From a checkpoint of a small encoder-decoder audio transcriber.
Model: 1.9M parameters, encoder norm batchnorm, encoder activation relu, decoder width 128, decoder norm layernorm, decoder activation gelu.
Training: soap at rate 0.0029, 6600 steps, batches of 128.
Data: trained on read English sentences (LibriTTS-R), 54.1 epochs.
Rows from block 5 of the audio encoder of a small encoder-decoder audio transcriber, named by matrix and row number. Each number is 50 + 10 x the weight over its row's rms, rounded and kept within 0 to 99. All counts start at 0.
After each channel's rows are labels from the 100 clips, of 14976, where the channel reaches its highest value: "top examples" is what is common among them. Only what is clearly more common there than usual is listed. The data: read English sentences (LibriTTS-R).
# conv: pointwise conv (encoder.blocks.5.conv.weight, 128x128x1), inputs 0-127

conv.78:63 61 42 43 58 53 31 45 50 58 46 40 47 66 42 52 30 60 25 47 67 57 57 63 46 49 45 64 37 48 58 54 43 28 66 34 41 48 55 62 47 47 52 58 40 51 62 74 55 37 37 53 60 29 35 55 55 59 34 51 43 37 36 50 58 52 48 40 30 41 45 35 22 47 41 45 57 49 49 43 51 47 57 52 44 44 47 49 49 45 49 49 56 52 50 63 61 48 49 51 45 53 47 45 37 54 39 41 49 43 28 53 55 40 40 50 37 28 58 55 69 43 61 51 55 44 45 59
top examples: the word "and"

conv.40:36 41 53 50 63 45 71 52 48 58 67 49 59 54 36 52 49 52 28 58 48 36 44 62 29 75 38 41 51 47 42 46 54 55 35 54 49 38 56 47 63 47 45 39 45 65 55 39 36 40 40 39 47 56 44 58 50 46 62 46 63 34 48 61 27 49 42 41 61 46 56 26 52 62 54 48 41 52 52 29 56 40 52 67 44 51 51 71 54 50 54 44 35 36 52 39 40 51 55 64 48 56 35 42 39 62 44 54 60 49 51 55 46 40 55 52 61 61 70 56 38 56 42 66 63 49 52 45
top examples: the word "and"

conv.99:52 34 46 66 54 61 52 45 41 54 38 43 52 54 41 43 60 43 62 46 51 58 47 51 54 52 75 51 57 61 49 47 56 37 28 39 39 50 48 28 52 51 44 49 45 40 51 69 51 63 76 41 59 44 56 50 44 57 43 42 57 46 39 65 49 71 42 57 56 40 41 48 21 45 64 36 55 63 54 42 46 44 60 49 57 54 49 22 35 62 65 51 48 52 41 35 57 43 41 36 37 49 33 57 52 53 52 52 66 41 35 50 61 49 36 37 57 59 39 56 44 39 60 40 46 47 57 50
top examples: the word "not"

conv.25:68 48 40 58 46 49 53 53 47 55 53 39 64 53 63 44 51 39 51 65 45 40 54 62 54 47 36 50 67 61 60 61 51 46 53 48 58 58 43 48 63 42 34 48 60 58 43 62 34 51 50 39 56 47 61 51 48 65 39 22 42 46 32 50 71 49 54 57 50 48 56 38 68 56 47 55 46 50 54 39 40 43 47 49 41 43 67 30 41 60 51 57 31 50 48 70 50 49 52 42 36 48 62 35 53 56 48 71 23 66 63 36 47 64 62 41 53 49 52 65 50 55 38 39 46 33 38 46
top examples: the word "the"; the word "of"

conv.80:57 60 66 45 47 40 43 53 70 64 54 60 58 54 56 54 45 50 56 67 56 35 37 53 55 77 45 40 55 46 49 31 40 38 47 66 48 54 43 40 43 41 57 52 61 58 47 30 55 50 59 54 53 24 65 44 53 62 50 40 40 22 42 47 51 72 57 43 40 39 38 53 42 47 53 56 56 37 51 40 47 54 52 45 59 42 57 43 38 45 60 59 58 38 48 66 60 39 29 51 59 63 42 41 53 49 49 62 61 48 52 57 48 45 74 35 38 45 56 31 46 47 52 42 42 52 54 46
top examples: voice: female

conv.97:43 52 52 60 51 61 42 43 38 35 46 43 56 43 41 51 55 46 31 57 50 51 64 50 57 63 62 52 43 43 44 59 49 39 38 43 53 61 54 45 51 33 58 59 45 68 44 58 28 44 58 63 58 27 47 49 46 54 43 44 56 43 43 52 48 41 56 55 46 64 62 53 64 45 62 41 49 47 69 59 40 43 40 62 51 51 59 45 59 33 43 57 44 59 45 49 42 42 40 49 53 62 66 55 48 46 46 39 50 55 48 60 40 43 75 31 39 55 45 43 53 94 43 43 53 28 66 46
top examples: the word "she"

conv.98:36 62 74 42 49 47 51 53 42 47 46 41 45 47 52 39 43 52 64 43 51 55 60 58 76 64 51 69 70 43 62 59 74 54 50 56 58 48 43 46 58 51 49 58 53 52 48 50 38 46 66 53 50 58 37 45 47 50 41 51 54 64 53 30 49 26 54 36 45 58 42 49 50 54 64 55 50 49 63 58 43 50 41 63 51 73 72 45 50 57 67 49 53 43 57 58 46 43 56 39 36 41 36 40 48 25 53 75 62 58 44 52 58 54 41 51 74 53 60 49 52 59 59 51 51 48 40 57
top examples: the word "not"; the word "was"

conv.66:57 42 17 35 49 46 70 48 53 35 39 42 43 58 46 69 66 39 46 64 53 58 54 44 45 63 41 47 57 38 62 50 47 49 68 43 56 52 61 53 34 62 40 43 55 37 44 47 36 51 62 53 37 74 41 50 35 53 53 54 41 50 66 66 51 59 59 45 51 60 45 43 48 75 30 61 37 49 58 56 58 48 42 52 57 45 56 55 53 42 40 64 53 45 54 60 23 51 52 55 49 38 58 60 47 42 39 52 49 57 38 47 57 51 41 63 66 40 43 51 39 65 58 48 41 51 49 62
top examples: the word "when"

conv.58:49 54 35 46 53 61 60 48 43 55 43 47 42 53 52 42 58 40 42 47 43 53 58 41 68 42 48 54 34 40 67 54 49 35 40 39 50 58 55 45 52 39 39 39 60 38 53 38 45 45 48 40 59 43 67 55 57 66 44 55 33 35 72 69 72 51 48 69 58 48 70 68 36 57 66 55 56 49 65 54 40 51 51 52 33 58 46 63 39 50 42 37 55 52 53 33 41 39 60 65 36 57 57 38 58 48 53 60 32 51 35 48 40 48 41 63 58 37 50 45 58 73 43 46 56 52 54 48
top examples: the word "not"

conv.102:45 31 54 71 25 53 46 43 32 47 44 51 49 52 48 33 51 47 47 69 39 26 67 61 45 54 47 38 57 58 47 40 73 53 46 34 56 50 56 61 41 32 31 41 70 35 64 45 52 58 58 54 47 66 41 49 48 50 43 29 52 44 42 37 60 52 49 53 54 30 46 41 55 53 53 45 61 28 51 50 47 69 44 41 38 39 53 59 43 45 45 63 45 46 49 41 61 40 45 32 47 47 42 58 50 50 38 39 55 40 36 56 47 47 45 45 41 50 64 65 59 51 51 51 55 47 38 48
top examples: the word "the"; the word "of"

conv.0:46 50 51 51 61 28 48 41 37 42 61 43 37 53 59 73 48 53 39 38 55 66 48 55 56 70 48 30 47 47 37 53 53 34 57 44 42 50 48 38 25 52 37 44 43 50 47 52 73 44 50 41 44 60 51 44 52 62 55 46 43 49 41 47 40 59 63 44 64 45 58 36 50 60 27 46 77 55 43 60 54 42 42 50 44 49 53 55 45 48 46 59 53 55 63 45 68 58 65 42 51 44 52 44 39 50 44 43 57 57 72 51 50 32 53 35 33 48 39 53 55 53 39 41 71 54 71 42
top examples: the word "to"

conv.90:47 46 41 51 58 31 60 63 65 59 41 57 51 49 43 56 46 42 44 60 60 58 47 44 48 59 39 40 47 46 41 64 57 46 37 56 49 37 43 47 46 57 54 56 57 37 52 51 68 58 40 62 72 42 69 45 55 46 69 57 30 71 25 55 50 50 43 43 40 44 54 66 38 30 55 59 47 39 35 56 46 43 50 33 41 57 51 56 64 41 42 48 54 57 48 53 50 57 65 51 34 56 42 72 62 55 39 54 69 56 52 71 38 57 47 58 54 51 39 53 48 45 55 37 52 56 36 71
top examples: voice: male

conv.121:77 29 36 61 38 54 50 43 62 51 59 46 45 54 43 42 61 67 59 60 53 41 41 50 70 44 47 53 58 52 46 34 47 47 38 43 34 55 42 52 42 47 45 56 57 49 56 50 36 58 71 55 58 43 52 51 46 62 50 55 43 62 46 44 55 54 34 48 40 40 47 22 60 44 36 52 51 40 31 61 53 56 44 40 40 56 42 69 61 81 52 44 44 39 37 50 77 53 45 53 47 59 61 64 48 54 50 46 36 54 46 44 60 35 43 64 56 56 53 56 55 52 54 35 54 45 42 58
top examples: the word "was"

conv.106:57 42 49 46 47 53 48 46 56 55 33 47 45 46 62 50 41 48 68 55 42 49 47 59 49 40 50 51 26 48 57 64 56 41 45 68 51 34 45 58 37 51 43 44 43 53 70 38 50 53 72 46 37 43 56 32 53 43 48 62 49 81 57 53 41 60 42 52 41 51 52 60 55 60 55 55 45 41 46 73 52 34 62 66 35 40 43 46 75 47 44 42 58 43 42 61 45 49 37 57 44 46 51 63 46 72 50 45 55 46 44 48 51 42 26 48 59 48 42 60 46 39 67 56 40 37 37 67
top examples: voice: male; the word "his"

conv.65:29 60 53 48 47 52 48 48 50 53 53 43 54 61 35 54 61 50 41 54 45 61 52 35 52 61 35 41 43 42 62 62 62 38 52 70 48 52 61 58 49 61 50 50 48 63 52 58 51 41 60 61 51 22 45 61 31 46 44 75 52 59 55 63 35 46 49 48 55 53 59 55 47 36 56 48 48 46 45 72 54 63 48 44 50 57 41 65 57 63 54 43 52 49 46 43 56 34 59 23 50 50 40 51 41 47 44 53 35 45 30 48 66 57 45 41 41 26 43 61 57 37 55 55 50 45 64 24
top examples: the word "mr"

conv.77:48 51 43 61 51 51 28 48 59 40 38 55 57 42 41 42 30 36 57 56 40 58 70 49 45 55 57 53 57 45 44 53 48 46 48 51 52 44 32 57 37 23 44 63 57 48 56 46 42 28 50 55 62 65 38 55 47 68 40 58 46 71 64 43 48 54 59 50 46 49 62 52 61 59 44 59 47 58 48 49 34 51 45 41 55 52 47 34 43 47 31 34 41 57 58 63 49 34 50 51 35 65 42 63 67 28 33 58 34 48 50 53 46 49 49 53 36 56 37 53 40 43 69 44 44 44 56 65
top examples: the word "was"; the word "his"

conv.14:45 84 47 57 32 46 30 57 48 58 32 44 40 33 44 43 49 42 50 49 54 50 62 64 57 53 48 56 30 53 58 51 46 46 45 54 34 63 41 52 33 36 53 56 66 61 45 49 43 55 51 37 55 58 51 41 62 60 42 57 49 53 45 42 54 66 71 47 52 61 63 67 50 41 42 47 45 51 59 73 46 59 48 67 37 66 52 25 48 59 53 45 59 45 59 56 48 60 51 47 56 60 40 58 40 51 59 55 46 55 50 49 46 37 66 37 70 43 41 32 48 47 57 50 55 55 68 54
top examples: the word "you"

conv.64:50 57 59 51 49 35 62 48 61 49 44 56 47 41 54 51 59 30 32 43 42 40 65 47 37 65 43 29 54 36 55 45 60 66 43 75 59 44 49 55 44 55 42 60 52 53 30 44 42 34 41 62 51 62 47 56 43 35 42 49 58 53 50 50 66 52 46 24 51 60 52 77 37 28 44 47 44 31 57 47 53 59 55 54 49 52 51 48 64 47 41 56 47 55 53 45 62 71 67 65 46 58 60 44 63 45 48 59 41 54 54 48 36 48 53 34 56 49 48 55 37 52 47 40 62 47 30 57
top examples: the word "he"

conv.32:62 48 46 38 55 38 65 37 66 61 45 48 57 53 43 44 34 49 55 53 45 43 68 61 59 53 45 31 30 52 38 58 51 34 54 60 53 48 43 64 37 57 43 48 64 55 61 55 50 61 54 62 42 46 34 31 48 42 39 37 71 39 51 51 27 49 53 50 51 35 52 57 51 64 62 46 48 39 55 65 38 55 61 56 56 39 38 61 58 56 63 46 54 36 61 63 41 51 42 52 38 70 44 63 50 56 34 51 49 62 36 55 48 54 72 50 38 47 43 67 51 54 45 51 38 63 61 41
top examples: the word "she"

conv.112:45 52 39 28 69 49 57 35 65 58 39 53 45 62 50 40 58 53 57 53 51 52 48 57 65 52 50 85 49 45 40 48 47 52 40 46 42 44 60 46 49 44 35 56 52 35 46 60 45 50 59 43 59 58 38 57 68 46 47 45 38 63 42 49 41 37 47 60 67 46 49 43 43 35 45 42 48 68 57 60 44 57 46 57 51 62 44 60 44 58 44 43 52 52 38 42 40 51 41 51 40 26 54 54 50 64 50 50 64 48 65 50 53 54 55 47 95 58 43 59 45 67 51 43 42 43 44 43
top examples: the word "not"

conv.38:54 27 47 62 72 56 43 34 51 50 63 51 45 50 41 41 49 47 53 54 51 48 35 65 41 44 35 55 47 66 47 54 84 52 44 44 31 40 50 50 63 30 38 40 39 47 60 56 39 39 46 38 41 41 36 46 65 53 53 52 25 45 46 44 64 49 43 53 50 38 61 47 59 51 54 38 65 42 52 61 47 47 32 51 52 50 40 61 37 60 45 44 48 42 67 40 53 40 39 53 55 56 38 61 43 62 59 46 52 42 60 41 45 40 49 46 44 49 41 47 54 50 66 50 39 29 26 50
top examples: the word "the"

conv.101:38 33 59 43 59 49 58 50 48 38 51 44 34 63 33 56 43 53 45 46 43 73 44 36 46 48 76 63 50 68 52 41 45 44 60 54 58 37 49 48 50 44 46 43 35 33 64 46 45 42 44 49 53 59 50 48 53 65 35 46 45 29 48 50 58 41 49 60 65 68 46 38 60 48 47 47 49 60 60 70 60 68 55 58 47 46 56 44 51 45 50 62 54 59 58 35 49 63 63 48 46 36 57 38 49 62 61 39 50 49 46 58 53 54 45 69 41 47 45 52 46 80 50 48 70 30 65 52
top examples: the word "was"

conv.124:57 54 36 46 41 46 60 35 45 59 53 52 61 67 64 68 60 50 50 54 40 40 50 52 46 39 49 36 45 47 63 58 57 31 38 41 50 55 30 58 45 36 56 32 58 57 40 45 58 45 40 50 57 33 49 47 43 50 52 60 34 36 47 62 43 47 36 43 70 57 72 33 54 50 72 45 70 49 52 61 36 41 43 60 30 44 51 35 47 58 59 48 47 59 55 62 37 54 48 36 44 63 36 50 64 45 49 44 57 45 51 49 47 48 57 43 39 58 54 54 24 41 52 43 32 62 40 47
top examples: the word "be"

conv.49:44 47 45 66 46 47 46 33 57 47 47 59 41 57 54 50 53 56 55 57 70 31 48 54 58 72 37 61 62 48 34 64 71 39 51 28 37 52 49 61 51 51 60 43 65 59 55 43 57 42 54 33 40 54 32 53 48 42 52 59 48 62 47 59 37 46 58 48 48 53 39 68 41 42 44 39 49 47 52 49 45 47 37 48 59 33 52 44 39 49 62 53 58 65 57 43 69 40 28 41 47 66 57 38 62 43 30 51 47 56 31 57 46 55 55 56 73 49 51 67 57 44 44 56 32 44 49 59
top examples: the word "you"; the word "was"

conv.91:47 46 43 46 46 51 62 49 45 56 50 82 48 67 45 47 49 54 62 37 54 40 55 64 58 50 69 61 46 67 29 61 38 39 50 64 49 56 45 41 47 61 51 35 51 55 60 55 46 48 54 42 36 38 40 50 63 63 56 41 42 48 51 56 48 61 63 63 42 48 66 48 46 56 65 43 67 55 37 64 42 58 59 34 68 48 56 35 48 60 53 52 49 43 46 46 49 46 48 40 64 33 38 66 52 56 51 35 64 54 45 50 68 57 43 63 60 51 58 38 75 70 58 55 51 66 41 49
top examples: voice: female

conv.72:50 53 57 59 41 62 51 44 46 47 74 68 67 59 58 39 43 67 40 41 28 38 46 45 43 46 56 49 41 37 63 42 47 46 47 52 40 39 44 57 40 42 60 58 34 59 43 63 52 29 68 68 44 55 52 49 55 74 43 45 53 51 36 52 52 56 58 56 47 38 42 59 62 53 55 45 39 44 55 49 41 44 44 58 42 46 55 49 35 54 47 54 57 49 41 59 53 55 54 40 51 47 46 56 46 49 80 49 30 59 28 20 39 51 53 64 41 59 49 49 54 50 71 54 56 51 61 58
top examples: voice: male

conv.34:51 47 45 30 50 42 50 33 55 49 55 71 31 62 69 52 40 55 49 47 61 42 51 51 71 54 60 48 48 45 39 44 53 49 54 46 61 56 58 62 48 44 50 60 52 53 47 49 53 31 44 48 51 54 41 45 52 41 44 64 50 36 45 60 51 31 36 50 50 37 63 38 48 40 56 43 39 48 47 40 62 66 63 79 58 27 49 53 35 70 67 70 65 52 57 52 46 39 56 58 48 40 73 45 56 56 36 50 45 58 58 38 45 53 66 43 44 48 37 58 37 49 39 38 50 59 43 40
top examples: the word "had"