Weights of a small encoder-decoder audio transcriber.
Model: 1.9M parameters, encoder norm batchnorm, encoder widths [128], decoder layers 8, decoder norm layernorm, decoder activation gelu.
Training: soap at rate 0.0029, 6600 steps, batches of 128.
Data: trained on read English sentences (LibriTTS-R), 15625 training examples, 54.1 epochs.
Rows from block 3 of the text decoder, named by matrix and row number. Rows with one number belong to one neuron. Each number is 200 + 30 x the weight over its row's rms, rounded and kept within 0 to 999. All counts start at 0. After the name is the row's rms in percent of the matrix's.
# fc1: MLP up (decoder.blocks.3.mlp.fc1.weight, 384x128), inputs 0-127
# fc2: MLP down (decoder.blocks.3.mlp.fc2.weight, 128x384, transposed), outputs 0-127
fc1.163,105,223,189,203,171,143,215,230,211,200,170,143,180,197,167,156,144,232,177,204,176,195,177,219,229,229,187,269,193,206,192,199,182,208,225,158,152,223,192,198,194,157,188,191,233,228,162,155,197,204,140,241,230,197,196,199,128,239,169,162,186,173,172,182,172,211,215,196,222,169,212,255,188,175,148,165,204,164,201,182,245,207,193,214,234,159,175,185,158,180,159,150,223,197,179,227,213,197,194,157,231,236,241,184,227,199,226,160,194,181,186,284,149,191,162,178,121,208,214,197,190,218,238,183,227,198,189,217,220
fc2.163,102,208,208,142,177,158,199,237,247,143,171,163,157,247,188,212,219,179,194,176,222,229,161,164,211,176,239,241,211,201,236,168,194,222,190,208,178,162,196,206,209,168,226,206,159,191,192,159,217,276,213,150,237,280,205,184,205,191,238,208,213,241,224,215,209,248,203,183,162,236,186,169,220,212,226,194,253,236,162,234,213,175,243,234,221,181,233,185,160,191,224,251,209,161,205,134,205,216,216,162,196,263,162,197,214,209,143,183,220,178,235,221,144,199,213,226,173,183,198,148,175,194,210,225,213,197,191,197,179
fc1.164,104,124,204,206,198,237,190,207,204,203,236,218,183,250,228,166,263,186,188,147,171,139,213,202,205,158,179,171,223,210,202,259,251,216,194,152,168,180,191,208,182,170,195,219,223,232,152,217,183,209,168,179,213,144,166,176,142,210,170,193,209,204,192,213,169,210,196,270,166,255,179,150,252,169,178,275,204,174,184,206,205,200,146,250,152,173,194,206,209,185,152,161,246,190,186,188,199,212,208,219,178,218,220,228,195,221,263,251,178,193,185,217,213,181,192,186,195,176,238,207,213,161,203,201,202,226,243,239,206
fc2.164,104,208,148,250,169,181,222,185,215,183,178,208,216,139,166,221,183,151,195,195,181,207,198,207,255,227,196,157,206,186,236,220,162,196,238,190,161,222,203,154,243,212,166,235,213,204,210,167,186,237,253,193,203,209,231,200,246,206,274,217,164,193,212,190,261,216,163,195,171,210,156,207,182,180,207,165,162,206,240,248,221,223,169,155,231,204,220,208,153,196,252,183,172,259,210,226,242,197,176,165,185,146,162,225,179,192,173,200,167,176,252,234,194,203,158,226,254,172,178,166,141,177,202,199,141,183,194,178,201
fc1.165,096,185,201,170,149,174,227,231,189,168,198,226,219,211,153,165,163,208,221,168,215,223,234,154,169,184,224,229,157,213,159,183,143,239,195,202,218,169,204,171,274,204,219,141,142,224,215,175,174,174,189,224,205,233,212,167,153,266,169,183,258,227,230,183,210,186,234,156,213,146,183,142,203,180,190,174,238,252,209,218,204,202,203,226,235,193,196,205,236,198,250,219,220,175,226,202,202,190,208,226,188,204,228,212,216,169,209,195,171,211,222,153,169,230,209,159,159,215,251,219,177,271,167,148,231,162,221,197,205
fc2.165,103,277,238,212,214,198,206,203,170,240,223,179,194,225,243,247,245,150,181,205,208,206,171,202,192,228,194,181,196,180,246,200,259,172,215,242,142,215,221,169,200,181,203,154,212,207,191,160,192,217,147,215,159,156,189,191,191,190,251,190,140,203,229,176,194,173,212,225,314,188,150,189,258,211,174,207,210,201,231,214,205,174,178,217,185,207,216,227,181,193,209,181,150,186,188,256,232,190,151,125,225,193,243,171,191,266,196,216,204,224,166,187,178,230,211,179,189,215,170,193,190,182,231,210,241,216,231,197,192
fc1.166,103,255,209,210,238,165,200,175,205,189,214,187,191,257,207,226,197,233,254,213,268,221,185,167,161,223,205,233,173,168,131,211,197,191,175,194,244,181,169,219,202,205,165,172,178,241,162,182,207,201,210,229,267,178,235,176,215,209,187,169,179,251,176,183,202,137,235,205,144,283,171,219,136,208,186,219,175,188,192,268,210,199,204,212,247,221,199,210,207,206,254,207,219,194,181,227,175,189,196,191,218,227,213,139,182,195,146,196,197,161,217,209,205,251,173,222,216,209,225,124,179,181,235,234,172,183,193,194,216
fc2.166,103,205,173,207,224,205,198,141,263,233,237,208,174,169,217,180,175,226,174,193,216,209,182,175,219,191,277,241,192,210,192,215,221,258,225,180,179,204,182,200,240,223,127,223,223,248,217,249,230,164,216,186,263,178,207,144,158,217,211,184,257,192,243,211,219,229,210,189,244,213,198,156,210,190,232,163,185,178,204,198,217,147,173,201,153,186,189,194,190,233,146,181,215,257,189,201,179,180,226,221,261,177,154,181,197,222,182,187,214,225,223,202,204,180,211,221,172,205,176,164,145,199,206,239,232,258,133,217,167
fc1.167,104,199,215,211,189,176,199,238,180,228,211,241,168,220,190,232,205,207,163,197,217,149,196,265,210,197,189,255,170,196,163,215,210,210,187,150,161,175,193,171,194,196,182,146,281,185,179,210,222,234,191,217,197,183,226,173,141,179,105,197,188,196,222,188,176,234,246,232,203,151,197,190,178,229,244,194,189,164,185,232,200,200,157,188,148,221,172,133,178,183,184,188,177,206,263,134,212,190,207,188,169,205,224,179,220,186,194,184,247,209,237,172,180,169,189,190,250,234,244,203,234,213,152,167,262,175,203,185,174
fc2.167,104,191,232,169,191,212,192,227,170,158,171,199,261,185,249,201,185,183,194,211,196,170,172,247,227,234,190,225,165,179,221,182,236,185,248,210,254,259,275,244,274,225,177,211,190,147,158,209,236,180,193,211,196,217,165,156,221,204,153,197,213,148,183,201,245,214,187,210,175,230,207,213,244,217,202,191,164,242,205,124,190,214,202,211,203,213,209,179,199,178,161,213,220,242,143,229,223,196,160,193,136,222,168,183,135,196,170,177,238,177,179,201,201,187,196,197,212,132,214,209,190,201,186,209,150,179,189,156,175
fc1.168,101,127,152,175,220,212,171,256,267,182,238,193,153,221,189,196,255,193,172,210,221,266,206,192,186,223,265,237,170,155,182,172,206,193,192,206,202,214,203,149,190,213,239,199,245,159,193,203,204,240,214,232,231,202,218,242,203,205,250,186,134,213,160,212,193,231,222,257,144,265,171,217,205,216,194,213,201,210,200,149,188,187,217,230,186,190,189,199,174,193,170,256,214,232,230,202,213,195,149,219,162,232,169,218,167,251,180,186,191,166,217,208,149,187,234,195,198,174,168,190,157,169,177,191,190,212,211,198,145
fc2.168,097,194,215,183,232,235,181,113,158,197,171,216,210,203,164,164,182,236,280,209,240,213,187,225,181,146,187,234,198,195,205,215,204,213,205,172,167,249,178,196,125,221,168,171,182,221,211,171,162,187,180,151,140,215,258,192,159,241,165,191,226,185,223,224,183,183,195,168,255,199,235,172,190,163,240,227,247,215,186,172,169,219,193,177,187,216,210,192,227,176,197,169,159,186,268,202,153,230,226,185,190,191,190,188,211,183,196,198,234,220,223,205,208,185,247,225,232,226,203,207,200,149,168,169,173,148,140,193,238
fc1.169,103,173,175,163,222,257,227,200,222,220,241,253,216,230,210,166,207,166,187,233,260,207,164,196,203,153,251,219,199,148,190,148,199,183,214,209,235,194,197,226,199,211,169,152,197,184,208,240,187,195,216,256,215,188,220,196,261,189,194,195,150,215,194,211,159,196,187,191,202,186,217,188,148,219,200,207,250,174,196,193,227,180,204,221,199,170,231,197,202,208,230,234,201,171,280,195,202,248,197,234,192,138,194,156,212,158,186,146,249,197,259,182,214,210,171,187,165,171,241,242,216,204,296,218,154,160,211,217,188
fc2.169,096,239,229,181,197,212,247,217,223,162,125,179,194,150,174,191,230,269,167,185,196,164,197,207,146,177,188,250,207,218,307,196,199,215,223,246,208,220,234,207,221,200,154,191,169,183,205,159,218,200,164,180,159,198,184,165,189,182,191,205,223,192,226,200,195,192,191,187,201,249,160,262,251,214,254,157,203,175,147,208,197,190,196,214,223,218,180,170,228,187,224,176,154,235,198,233,213,161,254,184,222,255,238,223,200,233,206,190,162,184,229,229,221,249,216,219,199,216,231,209,170,197,231,215,234,199,251,166,211
fc1.170,102,154,180,225,224,164,190,175,181,193,188,201,215,173,176,163,211,218,144,171,223,217,173,188,188,164,212,211,224,183,126,167,201,196,189,177,228,171,206,214,210,182,247,230,221,198,144,171,201,203,227,183,215,209,217,203,228,218,208,190,228,188,225,227,174,232,252,193,218,232,215,180,211,198,107,214,195,182,218,177,153,167,172,237,220,265,226,192,169,268,218,197,169,248,261,228,167,233,254,190,169,206,212,206,218,154,181,176,206,224,173,243,200,153,242,149,212,180,251,219,219,235,239,191,183,198,257,257,167
fc2.170,104,178,192,120,164,223,218,189,170,214,195,259,172,222,208,219,218,150,242,181,222,226,237,216,213,214,215,131,186,142,206,247,163,186,211,205,151,157,242,174,209,213,173,166,217,229,235,253,205,188,178,229,225,209,172,216,215,238,217,239,207,206,188,174,142,208,213,165,138,146,169,206,166,181,211,189,201,192,217,149,197,205,171,182,203,180,170,204,180,208,169,168,141,157,187,173,225,213,203,171,218,226,218,231,166,208,171,270,171,182,217,211,219,226,182,216,141,230,245,174,193,180,219,245,230,220,177,222,252
fc1.171,107,226,195,199,159,162,222,218,178,164,218,202,183,199,277,202,229,193,176,201,178,216,172,164,153,201,177,158,233,170,186,237,213,195,233,198,186,259,168,197,173,183,149,139,196,190,249,220,223,195,191,182,159,198,238,234,248,209,260,165,154,213,170,228,196,135,193,211,236,242,217,159,222,237,219,214,184,173,219,133,216,225,178,235,183,234,154,190,183,196,201,162,193,190,235,219,158,245,179,223,213,149,158,146,171,203,193,193,199,217,186,166,172,200,202,117,209,154,206,221,189,235,170,231,188,206,186,205,167
fc2.171,109,199,236,188,199,205,216,167,210,205,198,221,185,192,207,223,172,206,223,163,242,176,187,211,158,166,182,257,205,187,132,239,199,160,198,142,215,219,275,207,188,228,227,198,245,201,187,186,264,209,217,207,188,279,194,185,250,213,183,208,230,197,200,185,274,209,181,233,201,229,196,249,194,199,210,208,199,196,201,270,172,185,151,197,252,139,262,203,222,191,226,203,232,185,170,193,266,147,183,226,243,237,207,223,155,193,187,143,179,178,185,209,208,147,204,221,208,245,187,226,227,235,214,213,169,191,199,174,174
fc1.172,101,194,222,179,156,217,209,209,208,213,183,143,197,204,217,164,201,172,172,206,193,248,185,217,140,122,211,185,176,193,162,209,193,205,200,210,160,220,180,232,203,210,315,181,198,192,158,212,235,233,166,154,208,217,221,171,181,186,233,219,198,179,220,204,162,210,210,217,193,180,199,259,226,175,201,141,247,243,110,202,179,190,192,207,168,230,181,209,170,230,183,164,230,168,209,187,182,226,197,191,173,240,209,164,167,162,233,182,234,161,195,170,212,223,164,209,160,247,225,204,197,267,166,245,207,231,185,175,179
fc2.172,099,181,182,184,245,205,214,206,226,263,216,258,258,195,213,225,218,224,181,206,213,198,206,196,244,268,278,178,181,242,178,188,215,172,252,227,239,228,227,280,148,182,190,210,215,219,213,185,156,184,183,207,170,219,205,206,227,190,222,167,187,189,179,197,182,206,183,219,228,236,275,187,253,181,180,216,225,176,243,214,201,250,226,190,212,164,240,205,207,193,241,167,200,234,246,215,234,222,215,173,194,196,177,228,268,236,180,217,135,228,214,185,219,179,179,274,224,191,180,232,230,227,221,207,215,201,187,228,219
fc1.173,100,200,193,235,175,171,148,226,160,250,218,214,235,149,180,183,185,264,159,258,172,233,228,209,213,209,193,214,235,206,249,190,223,192,244,209,207,151,179,216,172,210,225,182,222,183,239,172,182,259,221,210,159,203,237,260,163,224,197,179,208,197,218,256,187,207,199,183,229,161,207,274,206,208,240,214,157,184,270,190,223,195,177,191,189,207,178,248,203,186,191,234,176,183,233,224,234,260,190,180,189,232,206,175,168,207,151,216,213,217,244,227,145,204,147,210,196,139,208,229,172,166,220,221,222,208,158,203,222
fc2.173,100,178,147,231,226,185,244,182,165,198,241,178,162,282,166,251,222,174,142,232,241,200,194,223,147,169,201,198,195,236,177,185,210,236,212,215,206,189,198,169,257,183,208,166,167,245,190,215,214,225,186,268,210,229,199,174,203,246,212,186,144,207,240,234,200,156,192,216,222,180,204,218,174,172,251,193,229,206,197,209,183,139,221,249,252,233,214,182,196,184,216,211,208,210,193,225,214,155,206,230,209,216,233,238,274,255,194,175,175,211,211,213,226,215,227,255,210,228,220,225,256,223,236,166,219,229,212,193,224
fc1.174,091,161,239,214,185,208,189,213,218,179,237,231,223,202,187,224,215,220,175,152,191,244,198,180,225,214,173,181,230,196,218,203,193,283,212,179,189,184,176,232,164,250,174,156,223,200,184,201,186,209,236,204,220,206,216,187,202,147,256,228,149,232,193,172,235,184,184,211,255,218,146,181,120,242,200,179,200,214,172,176,166,212,239,194,148,160,154,202,196,185,195,196,166,165,181,231,240,218,186,155,239,199,197,250,165,145,244,226,194,249,223,229,174,249,249,193,231,189,160,154,190,191,186,228,215,175,230,151,167
fc2.174,086,248,167,200,181,215,207,157,160,178,209,157,175,180,134,195,183,168,215,213,216,136,172,192,217,196,174,220,248,154,150,201,203,147,206,172,201,189,197,181,237,177,176,153,173,207,199,212,190,209,170,253,178,219,207,215,212,225,129,188,161,199,194,241,191,215,256,192,221,179,227,193,219,189,163,224,180,208,205,211,212,195,147,253,261,218,267,201,225,214,176,226,164,283,142,209,204,182,195,249,152,221,213,188,224,193,161,174,243,180,194,166,204,172,185,232,206,165,187,209,210,160,235,165,144,185,215,226,179
fc1.175,106,167,163,212,197,183,240,235,185,221,199,194,199,184,220,184,176,222,162,217,220,231,149,271,209,222,188,229,229,187,150,196,162,232,192,217,192,188,181,234,180,167,237,211,223,211,179,145,208,229,185,210,274,161,190,102,188,228,209,214,202,257,161,185,201,181,233,164,211,234,157,176,169,198,173,253,163,181,256,208,195,267,196,180,185,197,232,243,204,190,206,135,194,157,195,201,143,144,160,163,206,194,250,169,215,216,182,185,186,178,206,207,205,173,240,163,220,203,184,216,194,222,168,148,186,181,205,175,215
fc2.175,105,222,188,196,190,214,198,134,179,154,200,174,161,187,160,212,190,163,239,186,171,168,190,163,187,190,202,187,216,157,199,176,222,166,199,208,222,107,263,264,220,244,214,183,179,211,212,235,194,246,211,200,169,220,178,221,234,171,230,165,227,188,181,182,248,234,199,131,201,180,225,209,188,268,162,146,203,185,177,206,199,159,175,212,212,220,257,214,217,203,248,234,142,195,228,178,163,244,215,202,194,210,149,174,235,218,242,242,226,231,204,181,191,178,249,212,184,211,189,217,169,195,225,234,231,183,142,186,213